From a checkpoint of a small image FSQ autoencoder.
Training: nadamw at rate 0.0016, batches of 64.
Data: 50862 training examples, 4.8 epochs.
Rows from block 6 of the encoder of a small image FSQ autoencoder, named by matrix and row number. Rows with one number within an expert belong to one neuron, the router's apart. Each number is 128 + 24 x the weight over its row's rms, rounded and kept within 0 to 255. All counts start at 0. After the name is the row's rms in percent of the matrix's.
After each expert's rows are labels from the 100 images, of 14976, where the router gives the expert most weight on average: "colour at peak" is the nearest of a few named colours to the mean colour under the peak. Only what is clearly more common there than usual is listed. The data: photos with spoken descriptions (Open Images, Localized Narratives). In brackets: how many of the 100, against the usual share in percent.
# router: router (encoder.blocks.6.mlp.router.weight, 8x160), inputs 108-159
# gate: expert gate (encoder.blocks.6.mlp.gate, 8x160x160), inputs 108-159
# up: expert up (encoder.blocks.6.mlp.up, 8x160x160), inputs 108-159
# down: expert down (encoder.blocks.6.mlp.down, 8x160x160, transposed), outputs 108-159

# expert 1
router.1 094 [ 89 152  93  63 144 146 134  70 102  81 128 111 148 129 152 113 135 161 112 133 115 132 160 135 135 139 132 136 168 127 109 167 134 176 160 152  98 127 124 127 108 130 138  74 160 143 155  99  92 117 110 115]
gate.0 069 [189 185  96 174 154 138 135 125 106 110  84 159 119  94 144 138 127 136 147  96 163 144 130 118 115 149 118 148  82 120 109  99 170  89  98 125 158  83 107 122 121 164 125 132 105 110 132 157 100 131 113  85]
up.0 072 [163 186 147 147 148 133 129  92 149 155 135 136 122 115 136 129 135 138 130 112 154 137 157 167 136 128  98 156 142 140 113 135 106 140 141 164 168 102 127 102 108  77  99  89  94 138 108 127 128 105  95 107]
down.0 086 [ 68  32 156 122 105 145 108 115 143 110 110 143 160 142 100 141 131 126 106 102 176 147  94 159 128 123 121 144 171 133 143 131 146 168 120  94 141 115 116 140 123 130 118 138 104 131 114 143 106 144  82 125]
gate.1 051 [116 173 181 113 164 119 116  75 137 105 162  72 131 115 170 117 157 112 139 135 142 144 122 113 155 143 126 144  99 101 108 114 114 144 131 196 135 116 110  85 117  91 140 138 131  99 154 112 145 128 100 154]
up.1 054 [143 148 195 159 145 134 126 151 141 132 104 118 114 163 133  87 154 118 101 116 135 116 140 125 122 130 174 131 119 149 147 147 147 130 103 132 124 127 139 125 155 112  91 114  86 104 118 120 126 171 104 133]
down.1 055 [137 161 170 152 106 157 125 134 140  71 110 143 158 147 135  96  92 154 129 128 129 135 119 149 111 135 144 128 131  87  98 121 158 143 158 101 160 165 133 119 145 108 172 138 143 112  99 127 135 115 133  97]
gate.2 129 [178 125 116 134 124 155 115 172  85 107 123 136 133 129 146 187 132 108 106  79 202 147 120 155 156 141  99 135 116 120 101 126 133 128 123 117 137 100  82 108 103 135 125 145 116 133 134 116 154 129 118 113]
up.2 139 [189 132 134 103 146 176 130 127 157 191 157  82 141 121 108 106 133 124 132 146 120 128 120 133 152  88 146 114 106  93 149 115 116 150 129 104 109 119 122 142 111 102 118 170  88 127 127 127 132 133 114 167]
down.2 163 [127 130 122 125 126 172 113  81 128 156 132 134 146 146 122 146 114 130 127 150 140 104 128 170 134 140 100 120 108 124 144 183 125 142 128 133 132 101 147 148  95 104 141 113  77 126 124 113 126 141  82 107]
gate.3 060 [ 93 147 125 121 104 146 159 138 126 127 142 126 126 157 122  69 121 164 117 141 126  97 141 109 135 149  98 123 114 159 125 154  97  96 144 106 106 134 137 114 113 107  78  96 202 143 117 137  78 103 101 144]
up.3 057 [133 123 164 129 109 139 112 102 130 128 136 104 126  93 150 146 115 101  91 114 135 125 129 112 160 166 164 140  94 107 125 106 127 172 138 149 112 126 104 168 143 121 154 141  93 156 113 117 177 149 152 133]
down.3 066 [148 175 135 129 114  95 140 113 120 112 130 130 115 111 143 116 166 142 100 113  96 131 118 112 139 213 115 142 129 105 112 110 129 130 144 172 128 144  87 141  96 106 128 113 175 144 137  90 115  73 149  93]
gate.4 066 [156  70  81  74 106 133 134  88  82 119 151 139  97 143 128 178 121 150 122 148 139 110 139 139 140  91 161 135  96 159 128 170  79 150 134 139 119 127 167 154  91 186 116 116 168 153 125 127 166 145 128 106]
up.4 077 [ 95 174 146 121 142 131 144 104 139 119 140 106 122 109 119 114 126 127 128 100 119 121 111 136 102 115 146 113 117 142 158 159 152 155 147 124 108  73 123 140 175  40 112 121 105 130 151 135 110 145 123 119]
down.4 060 [164 139  98 107 123 106 136 140 108 130  79 168 145 110 138 134 119 106 156 165 134 132 137 152 130 135  97 147  94 121 125 131 120 125 161 143 123 134 116 129 149 136 142 107 138 132 127 120 183 133 177 115]
gate.5 113 [148 139 120 136 146 137 134 127 152 179 137 133 110 109  97 130 123 132 127 135 168 126 132 155 115 123 121 165 149 143 128 112 140 109 122 118 120 125 158 111 129 108 144 122  38 107 113 149 135 112 129 157]
up.5 130 [179 137 119 118 115 177 147 105 127 185 145 107 128 109 150 147 123 134 125  81 112 153 132 194 151  99 106 111  85  94 168 135 150 144 132 114 103  59 152 155 137 115 112 154  84 123 129 132 115 137 138 140]
down.5 125 [103  95 122 155 102 167 144  97 150 135 115 134 133 147 151 101 123 124  82 119 111 179 147 129 127 143 116 146 100 118 141 155 114 142 131 136 119  38 158 139 164 113 110 127  59 104 156 115 108 131  90 137]
colour at peak: black (92 vs 13.8)

# expert 5
router.5 085 [133 119  70 131 100 122  79 184 141 127 118 123 123 113 115 107 103 158 118 129 146 117 133 135 123  96 115 115  67 132 127 102 111  73 143  83 125 111 169 164 157 179 117 136 114 150 120 178 106 106 179 108]
gate.0 113 [113 144 142 118 135  96 131 151 129  62 128 186 113 106 134 135 123 118 165  92  97 143 144 117  91 136 188 121 110 147 116 131 120 122 126 116 156 158  94 126 139  93 134  99  93 111 140 201 110 114 110 110]
up.0 104 [ 83 103 111 103 153 146 123 112 134 171 138 117 145 131 109 128 136 121 157 150 128 153 108 101 130  32 125 111 176 104 118 143 120 125  97 124 123 143 155 122 101 143 142 136 150 143 102 131 131 126 155 145]
down.0 101 [145 151 129 123 129 126 131 121 120 117 149 131 126 112 113  82 154 137  76 115 148 152 121  98 141 109 135 128 110 110 117 137 109 159 121 133  96  85 114 117 168 111 102 104   6 121 126 113 125 129 132 110]
gate.1 140 [127 182 112 108 179  96  97 128 117 123 129 146 120  36 121 100 191 126 129 132 124 147 111  76 121  76 140 120 139  95 116  88 139 159 131 137 192 117 129 134 117 162 153 124 148  97  95 153  92 126  93 121]
up.1 088 [ 97 153 147 112 151 133 120 103 113 125  64 126 110 114 136  82 140 154 136 143 142 181 156 125  99 134  88 141 194 164 137 142 175 124 124 132 151 136 144 118 151  89 143 114 104 106 116 121  92 124  94  89]
down.1 092 [135  93 134 147 138 103 139 126 145 142 131 115  99 141 119 142 112 124 107 132 117 145 149 104 112 140  96 125 144 134 130 121 170 120 108 142 148 107 150 158 220 117 137 116  96  95 144 166 159 125 133 176]
gate.2 166 [118 107 145 139 127 138 131 127 167 135 136 148 126 141 125 134 127 101 185 110 132 141 104 126  74  79 151 185 185 163 114 103 159 120 118 112 133  94 148  92 145 136 142 114 135 128 108 130  80 145 128 104]
up.2 146 [118 126 123 101 115 157 108 150 133 150 154  93 128 139 124 115 129 139 141 135 121 147 154 108 130 166 116 121 132  75 124  99 125 142 125 140 126 159 103 143 140  94 125 148 136 121 128 147 148 133 129 164]
down.2 140 [111 181 134 137 161  86 143 168 131  82  80 116 116 143 110 150 111 133  63  94 163 147 148 137 121 151 115 113 151  98 133 121 151  82 120 126 127 144 111 151 186 104 113 121 156 123 132 131 100 112 146 130]
gate.3 185 [151 140 116 121 140  99 113 125 103  94 113 154 126 134 181 120 119 137 144 106  94 153 127  77  88 107 179 129 171 130 107  95 101 143 132 120 138 128  63 124 125 151 113 126 127 123 129 157  98 130 131 127]
up.3 173 [171 116 114 121 126 180 113 113 130 196 194  82 159 139 132 145 140 124 171 126 126 134 119 130 162  56  95 121 138 132 137 125 115 145 130 127 112  77 127  92  79 147 123 157 168 138 107  54 161 137 107 157]
down.3 175 [157 133 127 107 134 118 134 133 128 152 128 116 106 119  97 146 144 123 152 161 126  73 126 124 126 133 132 121  71  86 104 106 126 114 130 120 133 183 108 124 105 132 160 125 178 127 108 155 175 139 137 140]
gate.4 072 [102 113 112 125 140 116 161  87 130 148 138 122 135 137  96 135 148 133 168 164 128 123 105 145 154  96  78 150 169 171 124 113 114 124 114 101 109 148 164  90 103 158 130 138 140 122  97  92 143  96 108 143]
up.4 072 [121 123  88 136 161 166 137  91 142 159 185 122 167 138  88 157 124 130 158 117 131 109 101  87 146  88  95 168 173 129 140 117 110 125 108 114 143 104 120  88  97 156 115 139 107 148  76 108 199 130  96 172]
down.4 069 [107 141 173 119 138  99  95 181 115  94 123 122 162 137 148 133 124 158 109  94 113 126 152 125  75 173 108 162 169 136 123 162 148 115 125 117 142 186  90 103 134 162 141  98 167 147 138 133  78  96 148  92]
gate.5 106 [136 115 153 155 133 131 117 124 123 122 148 122 126 155 127 153 108 117 120 120 121 122 111 152 138 117  63 151 133 197 135 170 120 116 135 113 141 104 132  76 119 108 112 115 207 152 144  78  92 138 105 109]
up.5 100 [152 134 131 100 133 144 122  99 138 146 136  59 143 118 130 139 156 139 140 119  80 156 134 121 127 109  98 121 107  79 154 148 120 191 132 143 107 110 136 140  85 136 143 151 114 128 114 114 163 127 145 154]
down.5 113 [ 87 162 141 137 148 109 136 149 107 104  67 136 125 162 108 100 129 129  75 102 146 107 148 144 133 131 148 132 155 135 156 137 120 141 164 130 118 117 111 141 152 110 122 100  84 112 175 118  61 134 154 128]
colour at peak: red (52 vs 0.5); orange (29 vs 0.7)

# expert 3
router.3 117 [153 132 152 138 125 120 134 177 129  46 132 135 140 102 139 146 107 116 173  96 175 153 104 112 114 123 151 129 149 157  92 123 107  91 120  93 147 159  96 123 135  82 120  87 162 131 110 128 118 131  92 113]
gate.0 091 [135 120 144 127 102 103 157 142 136 137  58  87 131 134 147  99 150 140 105 140 157 125 143 121 137 155 155 105  76 131 113 156 120 127 132 146 114 159 122 151  95 154 126 160 158  99 139 159 183 138 142 154]
up.0 075 [150 115 116 115 125 140 135  77 144 159 177 116 134 177 190  95 110 122 131 156  94 162 151 123 126 120 112 151 158 134 146 142 119 171 118 123 113  63 101 127 110 118 128 157 134 129 154 112 109 124 101 134]
down.0 080 [129 126 137 158 114  77  96 162 126 123 117 129 129 126 148 158 106 124 150 136 164 112 107 113 147 142 127  74 128 161 106 105 110  87  94  95 146 154 145 158 141 142 141 154 107 138 145 133 124 128 137 110]
gate.1 061 [132 131 116 123 105 135 140 129 141 191 187 111 161 126 113  86 123 138 135 128 138 113 111 154 131 157 113 114 145 128 123 102 111 126 144 118 100 152 162 121 170 112 124 101 209 106 118 115 194 132 134 184]
up.1 060 [158 122 107  75 138 132 139 147 123  96 108 114 105 109 121  90 144  98 125 119 107 133 122 138  99 109 195 129  94 129 106 146 135 147 115 142 137 144 129 143 147 123 124 100  85 131 141 135 111 108 134  73]
down.1 050 [104 142  92  93 128 142 129 111 157 127 192 105 142  94 113  99 127 121  76 151 145 140  89 113 143 127 105 147 135 108 124  89 158 143 111 111 110 121 124 136 121 159 145 150 147 102  81 129 122 127 111 154]
gate.2 085 [159  92 134 150  93 117 158 130 128 112 160 114 141 154 123 144 122 128 137 133 152 109 135 126 109  78 115 120  92 143 148 158 113 128 142 129 121 146 135 119  94 135 152 120 180 143 118 124 169 129 115  84]
up.2 105 [172  92 146 120 109 115 163 165 131 112 167 132 147 147 144 153 132 117 133 133 161 119 123 153 111  86  86 108  95 133 132 140 113 126 128 137 132 137 149 109  91 124 155 126 158 133 105 113 173 128 124 124]
down.2 099 [153  51 161 107 134 137 132 147 110 123 125 153 128 121 118 101 126 102 105 152 113 131 136 123 100 108 148 102 169  87  93  98 101 132 121 129 125 131 106 125 137 125 146  97 172 154 148 119 178 124 136 126]
gate.3 067 [ 96 124 115 134 166 142 120 108 116 135 109 119 130  92  82 104 155 129 108 150 169 145  96 140 150 104 127 133 158 103 139 144 138 155 102 109 130 122 159 124 105 159 149  97 136 119 112 140 158 127 136 100]
up.3 075 [ 94 135 112 117 146  90 142 129 100 157 125 147 130 100 120 141 105 141 150 142  99 124 138 132 131  54 161  96 119 124 123 113 132 118 128 114 136 151 163 148 144 141 116 142  94 113 108 217  86 129 131 149]
down.3 065 [151 180 108 104 146  37 138 133 103 107 125 128 105 109  93 126 128 130 126 120 140 113 107 140 107 154 122 177 145 154 113 149 162 131 138 114 113 147 107 126 130 149 116 103 157 151 153 164 156 138 138  77]
gate.4 153 [102 126 108  68 131 140 159 140 132 131 140 132 165 136 154 104  99 133 164 155 114 133 136 132 101  99 182  93  94 122 146 145 127 135 162 102 130 179 145 156 105 162 116 114 117 133 143 194 132 137 148 129]
up.4 169 [ 38 128 135 120 133 114 146 115 132 118  85 123 128 125 110 131 127 139 120 158 166 137 125  85 138 154 144 103 220 122 145 147 135 134 104 128 146 151 142 167 147 142 125 108 171 148 109 141 117 115 141 114]
down.4 132 [146 135 132 117 135 140 115 136 112 100 114 109 135 145 156 160 141 112 135 125 133  91  79 145 162 150 112 134  84 116 113 104 140 130 153 152 140 132 103 151  56 125 152 155 218 128 126 111 146 137 123  93]
gate.5 051 [104 144 113 123 137 105 157 113 151 119 135 162 113  77 123  93 132 115 134 153 120  93 118 131 161 148 116 140 122 178 126 144  92 109 124 155 157 135 164  84 151 146 126  87  98 125 106 130 187 132 128 146]
up.5 055 [118 155 137 113 132 108 106 125 110 138 147 151 109 108 127 148 126  95 134 137 105 174 136 120 144  85 116 137 144 177 125 101  96 101 114  95 129 160 159 147 155 173 140 106 123 129 130 140 138 146 146 192]
down.5 059 [168 166 100 123 135 137 130 115 100 150 167 122 178 100 151 112 176 115 130 133  88  99 138 145 140 109 150 115 103 133 137 135  93 106 129 104 151 112 121 123  55 143 115 138 120 123 154 109 153 134 151 140]
colour at peak: grey (69 vs 35.1)

# expert 6
router.6 099 [138 153 136 124 132 142 100 126 106 160 177 115 148 160 138 108 132 123 136 146 122 121 116 112 152 125  85 144 131  86 127 115 121 155 134 124  94 111 131 136 103 104 120 182 157 131 141 131 127 115 139 129]
gate.0 051 [148 116  90 121 116 155 115 175 146 143 162 178  79 128 130 161  99 100 138 128 132 119 155 113  99 132 154 157 147 167 190  95 100 104 137 108 193 154 102 141 126 148 127 141 119 153 134 107 140 126 104 148]
up.0 049 [128 115 187 167 174 142 128  94 150 153 144 100 121 113 129  84  96 131  98 136 124 147 129 158 130 122  98 126 153 125 158 151 127 140 122 141 157 136 149  75 114 144 129 113 122 141 168 105 166 123 126  83]
down.0 048 [144 120 108 143 101 133 100 163 110 158 142 161 148  99 146 121 107 115 138  95  95 171 129 196 138 158 117 153 100 160 132 146 122 152 167 137  85  95 159 161 137  78 109 125 172 150 129 105 151 117 104 117]
gate.1 058 [ 74 154 112 136 168 107 151 102 158 132 168 135 133 141 145 100 107 138 114 151 126 127  92  98 147 109 120 122 119 154 161 130 101 173 148 148 149 111 153 121 117 103 103 115  88 151 126 118 172 157 136 137]
up.1 051 [ 83 149 122 127 137 152 143 121 116 110  78 171  82 104 141 146 110 122 123  73 148 108 115 145 151 124 161 139 133 141 128 146 142 130 113 127 128 136 102 119  98 116 166  73 143 107 116 159 142 114 138 103]
down.1 058 [118  31 113 124 154 168 127 113 135 174 103 143 115 138 137 153 114 103 149 129 136 132 125 140 106 128 113 153 119 153 125 161 137 119 155 132 106 123 148 169 115 122 105 119  99 131 132 157 127  83 121 166]
gate.2 069 [151 117 158 127 105 159 136 122 164 143 129  99 139 128 122 180 150 105 141 148 131 164 114 174 117 112 114 159 113 173 134 163 118  88 116 115 121 115 186 108  99 146 160 110 131  93 131  51 156 136 110 127]
up.2 064 [129 119 128 124 117 124 133 141 139  64  95 147 122 136 125 144 122 114 125 118 121 107 134 107 116 127 147 122 139 110 118 133  95 152 126 129 147 145  86 139 127 146  86  76 117 127 169 132 100 125 121 141]
down.2 054 [144 191 144 134 180 150 134 137 126 140 140 157 113 137 128 151 124 144 156  99 149 125 154 137  97 162 136 126 135 165 133 143 155  97 163 111 185 114 128 108 117 148 105 139 181 138 155 114 136 116 150  97]
gate.3 047 [113 162 149 119 152 157 139  96 140 143  99 137 141 143 111 142 130 121 145 131 141 165 126 116 135 107 102 164 108  86 125 132 154 138 104 156 112 137 157 100 108  95 168  93 159 185  78 130 134 171  95 115]
up.3 046 [141 134 152  63 175 111 144 129 126 122 164 153 125 119 120 121 112  88 133 182  90  97 107 174 155 140 135 104 104 110 107 157 154  98 135 136  87 157 152 125 125 114 130 141 138 155 149 146 121 144 105 109]
down.3 046 [122 110 168 104 112 131 164 109 159 128  85 145  94  96  74 152 132 118 158 146 131 141 119 117 143 134 161 144 109 127 125 129 147 129 152 152 127 142  80 108 174 175 149 138 124 115 108 134 141 163 169 122]
gate.4 055 [120 169 126 126 140 101 129 104 136 145 130 119 130 128 116  85 134  83 132 105 122 161 117 114 122 165 180  76 137 125 136 116 155 149  91 123 119 129 150 169 184  83 131 116  66 125 116 184  82 128 114 118]
up.4 074 [186 139 134 121 148 125 134 168 125 121 170 112 124  78 118 134 129  87 134 147 144 118 120 107 110  98  90 139 100 146 130  98  95 122 130 104 125 106 124 111 130 166 104 155 216 119 116 163 147 121 143 134]
down.4 077 [123 197 148 137  93 141 127 167 171 147 145 122 110 134 138 117 121 139  95  98 114 147 133 107 128 126 131 151 135 124 123  74 136 129 111 115 130 170 110 109 109  91 139 147 229 125 154 115 171 141 169 130]
gate.5 043 [101 150 103  99  61 165 167  99 102 134 132 137  91 156 136 145 141 148  95 110 180 117 135 140 115  84 110 126 145 159 163 130 108  91 131 136 114 136 139 125 104 124  97 132 128 168 135 103 103 141 123 106]
up.5 043 [158 149  95 163 104 153 148 149 134 148 103  96 141 129 148  79 179 140 106 133 105 172 106  75 148 137 163 125 135  57 110 112 147 106 103 133 132 113  92 109 169 139 107 105 176 128 137  98 154 124 123 139]
down.5 046 [123 149 120 108 130 159 143 156 153 205 140 144 124 137 128 130 129 113 205 137  97 154 160 140 134 153 157 121 164  99 128 134 181 127 136 156 125 131 105 120 109 120 130 160 110 147 120 103 119 105 141 166]
colour at peak: grey (66 vs 35.1)

# expert 2
router.2 093 [ 76 126 142 139 132 114 140 100 128 141 137 106 122 123 117 102 143 149 134 153 124 111 137 144 132 150 108  92 139  97 126 191 149 147 168 179 108 106 131 125 131 110 124 136 162 133  76 112  83 156  94 120]
gate.0 049 [142 146 130 118 128 174  82 116  80 113 118 138 135 132 131 158 126 145 114 142 145 135  92 163 140 123 172 117 141 132 137  99 110 150 111 111 140 139 104 135 147 111  85 162  95 148 122 110  66 132 106 178]
up.0 050 [147 138 102 140 120  85 146 127 104 135  73 158 121 155 125 141 118 145 156 150 103 122 169  59 128 138 138 144  82 129 111 123 137  79 113 133 104 131  87 141 156 107 129 125 140 116 144 148 128 113 139  91]
down.0 048 [103 140 166 141 125 119  92 123 143 149 125 110 183 116 148  88 161 116 146 109 155 177 158 118 126 142 124 114 165 146 112 144 147 119  81  94 121 153 116 112 113 136 155  83 137 167 114 163 143 124 124 146]
gate.1 058 [156  95 140 140 138 138  92 152 127 129 118 154 121 136 122 134 116 101 143 135 157 137 121 122  83 132 169 110 125  98 101 127 107 132 112 104  85  85 106 134 166 113 117 128  83 161 107 151 140 119 150 132]
up.1 058 [138 138  91 129 123 134 126  85 124 221 166 130 127 120 131 167  99 144 154 110 134 135 106 113 123  52 123 172 122 153 160  97 168 148 132 102 152  92 124 107  93 123 126 167 122 135 141 131 103 144 121 148]
down.1 065 [137  36 118 147 138 136  98  93 133 135 101 122 145 167 108 169 150 121 100 133 130 152 132 117 134 135 101 142 123 133 142 101 141 139 136 162 123 122 127 149 172 130 138 143 101  90 115 174 123 174 139 145]
gate.2 121 [177 173 146 119 150 136 100 146 120 153 144 138 135  66 130  97 133 146 130 126 113 121 124 109 121  87 143 141 118 133 108  88 103 116 129  98 160  96 146 139 100 160 119 148 121 119  94 149 110 124 118 156]
up.2 135 [154 115 109 144 122 145  89 127  89 112 130 124 140 124 143 149 125 116  55  99 155 129 101 166 163 143 120 108 117 135 136  97 119  96 134 114 127 113 134 148 109 147 140 157 127 119 120 116 184 122 140 133]
down.2 134 [158 152 136  95 120 108 151 174 101  83 138 123 167 125 162 113 141 148 134 144 170 107 142 113 141  86 138  77  80 118 119 132  95 119 138 141 124 132 142 134 146 145  93 135  71 128 142 132 194 144 135 157]
gate.3 168 [114 136 153 146 127 127  93  98 146 152 118 120 129 102 142 108 221 116 118 150 125 118 126 108 141 144  98 145 132 127  74  99 134 134 114 137 149 122 136 103 135 118 177 145  92  69  68 113 130 152  95 111]
up.3 112 [101 141 123 132 143 139 186 120 143 155 147 104 148 140 121  82 130 120 127 153 106 169 135 150 132 141 107 104 141 107 100 148 142 190 151 147 122 128  97 138 175 106 150 124  71 133 133 124 109 130 113 122]
down.3 163 [118 128 133 131 133 117 145 126 166 133 129 112 162 132 133 114 162 110 149 147 153 124 125 100 124 139  40 119 133 125 109 130 128 140 140 124 126 129 108 104 143 132 156 118 172 107 117 108 127 186 131 110]
gate.4 132 [162 111 158 150 143 129 118  99 137 131 141 129 126 127 115 184 144  96 172 147 108 108 123 155 124  80 137 119 118 194 152 124 117 111 126  95 126 132 150  94 105 143 126 120  84 143 161 132 144 119 129  85]
up.4 135 [133 131 109 154 131 136 133 130 122 147 108 126 141 134 143 156 128 130 112 168 178  98 124 118 123 185  63 150 154 143 114 155 132 116 147 150 140 160 129 148  83 126 159 138 152 119 100  76 180 129 109 106]
down.4 124 [128 124 142 120  83 115 113 108 143 186 140 121 127 125  97 112 123 100 167 121  87 149 108 114 125 106 125 179 203 111 121  95 120 115 118 131 139 171 104 124  60 125 168 136 158 125 118 149 144 132 125 124]
gate.5 132 [ 93 112 106 112 133 133 128  95 154 151 129 117 114 134 126  81 119 155 118 135  78 133 149 109 139 101 162 117 156 101 128 115 108 170 132 127 117 133 123 124 132  98 127 133  49 116 110 177 118 109 116 188]
up.5 130 [ 94 136 120 125 137 142 112 106 140 180 150 104 145 126 131  75 124 164 128 139  93 118 136 109 124  75 148 127 184  84 136  86 123 183 156 142 101 122 125 121 111 107 129 151  95 133 111 153 126 126 115 164]
down.5 173 [159  89 139 128  99  84 137 202 121  96 133 132 129 133 163  98 138 125 134 126 147 123 142 116 107  94 140 113 159 150 131 116 128 111 141 105 132 147 125 119 156 144 138 135 197 111 130 129 170 123 160 167]
colour at peak: grey (73 vs 35.1)

# expert 0
router.0 066 [122 115 127 120 144 124 111 137 164  90 120 103 128 154 133 198 137 166 129 149 170 128 113 155 113 152 122 108 125 123 137 144 122  98 127 119 121 164 116 136 140  84 121 159  61 111 145 121  88 132 154 137]
gate.0 047 [165 166 152  92 125 143 121 109 142 120 101 102 128  94 141 117 166 191 108 131 114 137 126 108 127 146 115 141 176  99 126  97  91 141 140 139 161  72  84 139 103 160 141 113 129 105 119  94 164 132 100 113]
up.0 053 [125 158 114 134 132 132 139 155 108 139 115 162  97 118 111 155 131  71 144 188 116 138 111 131 125 118 117 124 125 132 139 129 113 101 139  96 146 131 184 127 165 117 157 117  79 110 129 138 161 108 128 108]
down.0 054 [ 97 167 116 152  99 100 131 100 179 124 121 127 143 107  90 111 143 111  91  91 166 121 137 135 137 136 168 127 165 100 129 125 149 121 127  95 123  94 144 133 158 131 125 111 146 103 134 137 100 139 130 112]
gate.1 052 [137 113 101 116 128 130 154 103  92 104 119  98  92  94 106 129 135 113  99 144 145 101 134 189 161 120 151 105 165 129 129 101 143  85 115 162 143 130 131 111 132 154 150 122 153 158 143 116 139 110 144 107]
up.1 052 [168 140 130 122 141 127 129 134 126 108 109 114 164  98  94 127 140 133 134 131 125 122  97 138 125 106  79 140 142 112 146 132  94 112 155 136 139 110  94  98 113 137 151 131 150 122 141 124 118 142 122 102]
down.1 053 [119 149 155 103 120 119 114 102 102 101 142 140 102 131  94 146 105 110 143 101 190 145 113 109 174 156 121 155 210 102  95 151 144 113 166 131 145 109 100 125 143 103 170  98 180 157 115 111 143 122 104 127]
gate.2 153 [126 132 104 136 132 102 126 151 102 104  89 197 114 128 114 162 112 122 134  96 186 116 130 141 124 112 166 164 125 198 124 120 119  83 121  98 130 153 155  93 113 176 123  98 130 124 149 124 149  98 152 117]
up.2 134 [129 138  82 114 154  97 132 140 102 106 103 171 122 111 127 180  97 146 118 122 184 131 117 147 128 110 179 143 125 144 133 145 123  99 153 107 130 162 142 118 114 172 133 104 151 158 136 113 114  76 160 118]
down.2 134 [ 92 115 125 131 144 134  97 135  96  99 136 145  87 113 120 160  89 164 118  98 118 105 154 161 122  99 174 148 116 134 177 130 134 119 102 116 164 122 123 137 135 127 110 125  97 146 146 169 152  94 131 142]
gate.3 074 [117 127 126 128 120 137  96 137 106  77 124 109 117 112 110 132  77 136 130 140 117 138 101 101 127 199 133 106  69  86 120 137 142 121 163  89 124 118 115 175 160 158 120 155 131 120 167 143  80 168 121 111]
up.3 073 [139 126 152 125 119 121 122 123 116 115 119 110 161 111 133 110 110 132 145 138 120 156 110 131  98 194 131 133  91 118 101 157 103  86 146 165 107  99 112 137 107 162 114 155 145 167 147 101 113 123  92 115]
down.3 069 [ 61 112 132 107 114  96 117 150 106 138 123  87 103 128  56 101 152 132 129 158 134 103 138 118  81 130  99 100 174  91 123 138 138 136 133 151 111 150 131 162 135 107 112 111 230 138 130 123 126  98 149 135]
gate.4 090 [162 114 123 132 135 134  95 130 107 138 134 119 138 113 147 164 151 115 121 133 111 119  97 124 182 109  97 113 143 123 139 127 108 115 128 138 130 113 147 128 131 149 125 168 165 141 133 146  86 126 135 144]
up.4 103 [145 131 128 162 136 107 131 118 124  78 107 146 150 140 120  98 120 131 109 133 143 113 148 145 125 178 137 113 126 120 116 141 126 131 129 130 153 123 115 133 150 134 127 104 160 117 115  89 133 134 128 130]
down.4 091 [110  61 128 142 126 111 170 211 108 116 119 144 135 134 116 107 131 111  76 149  89  78 112 148 123 124 161 104  94 121 143 118 115 100  90 131 100 167 129 146 141 119 116 131 143 131 140 177 110 109 153 148]
gate.5 067 [ 43 104 122 135 155 153 130  95 151 144 130 129 124 128  67 110 150 139 139 136 139 137  97 116 126 174 119 117 171 125 142 171 148 169 143 120 125 180 121 151 116 102 155 140 114 117  97 117 125 137 131 126]
up.5 075 [196 122 130 136 135 132 114 156 107 130  84 129 144 139 159 165 121 145 120 112 136  60 131 130 132 146 157 147 115 137 133  85 130  80 124 108 119 105 104 141 129 183 129 119  93 120 145 165 104 117 177 145]
down.5 075 [113  78 124 124 122 136 128 161 105 130 142 158 142 121 112 143 165 131 160 144 198 156 131 132 107 145 107 140 106 138 125 145 136 147 126 107 117 158  97 139  60 135 115  82 208 132 116 103 148 126 124 100]
colour at peak: brown (61 vs 31.8)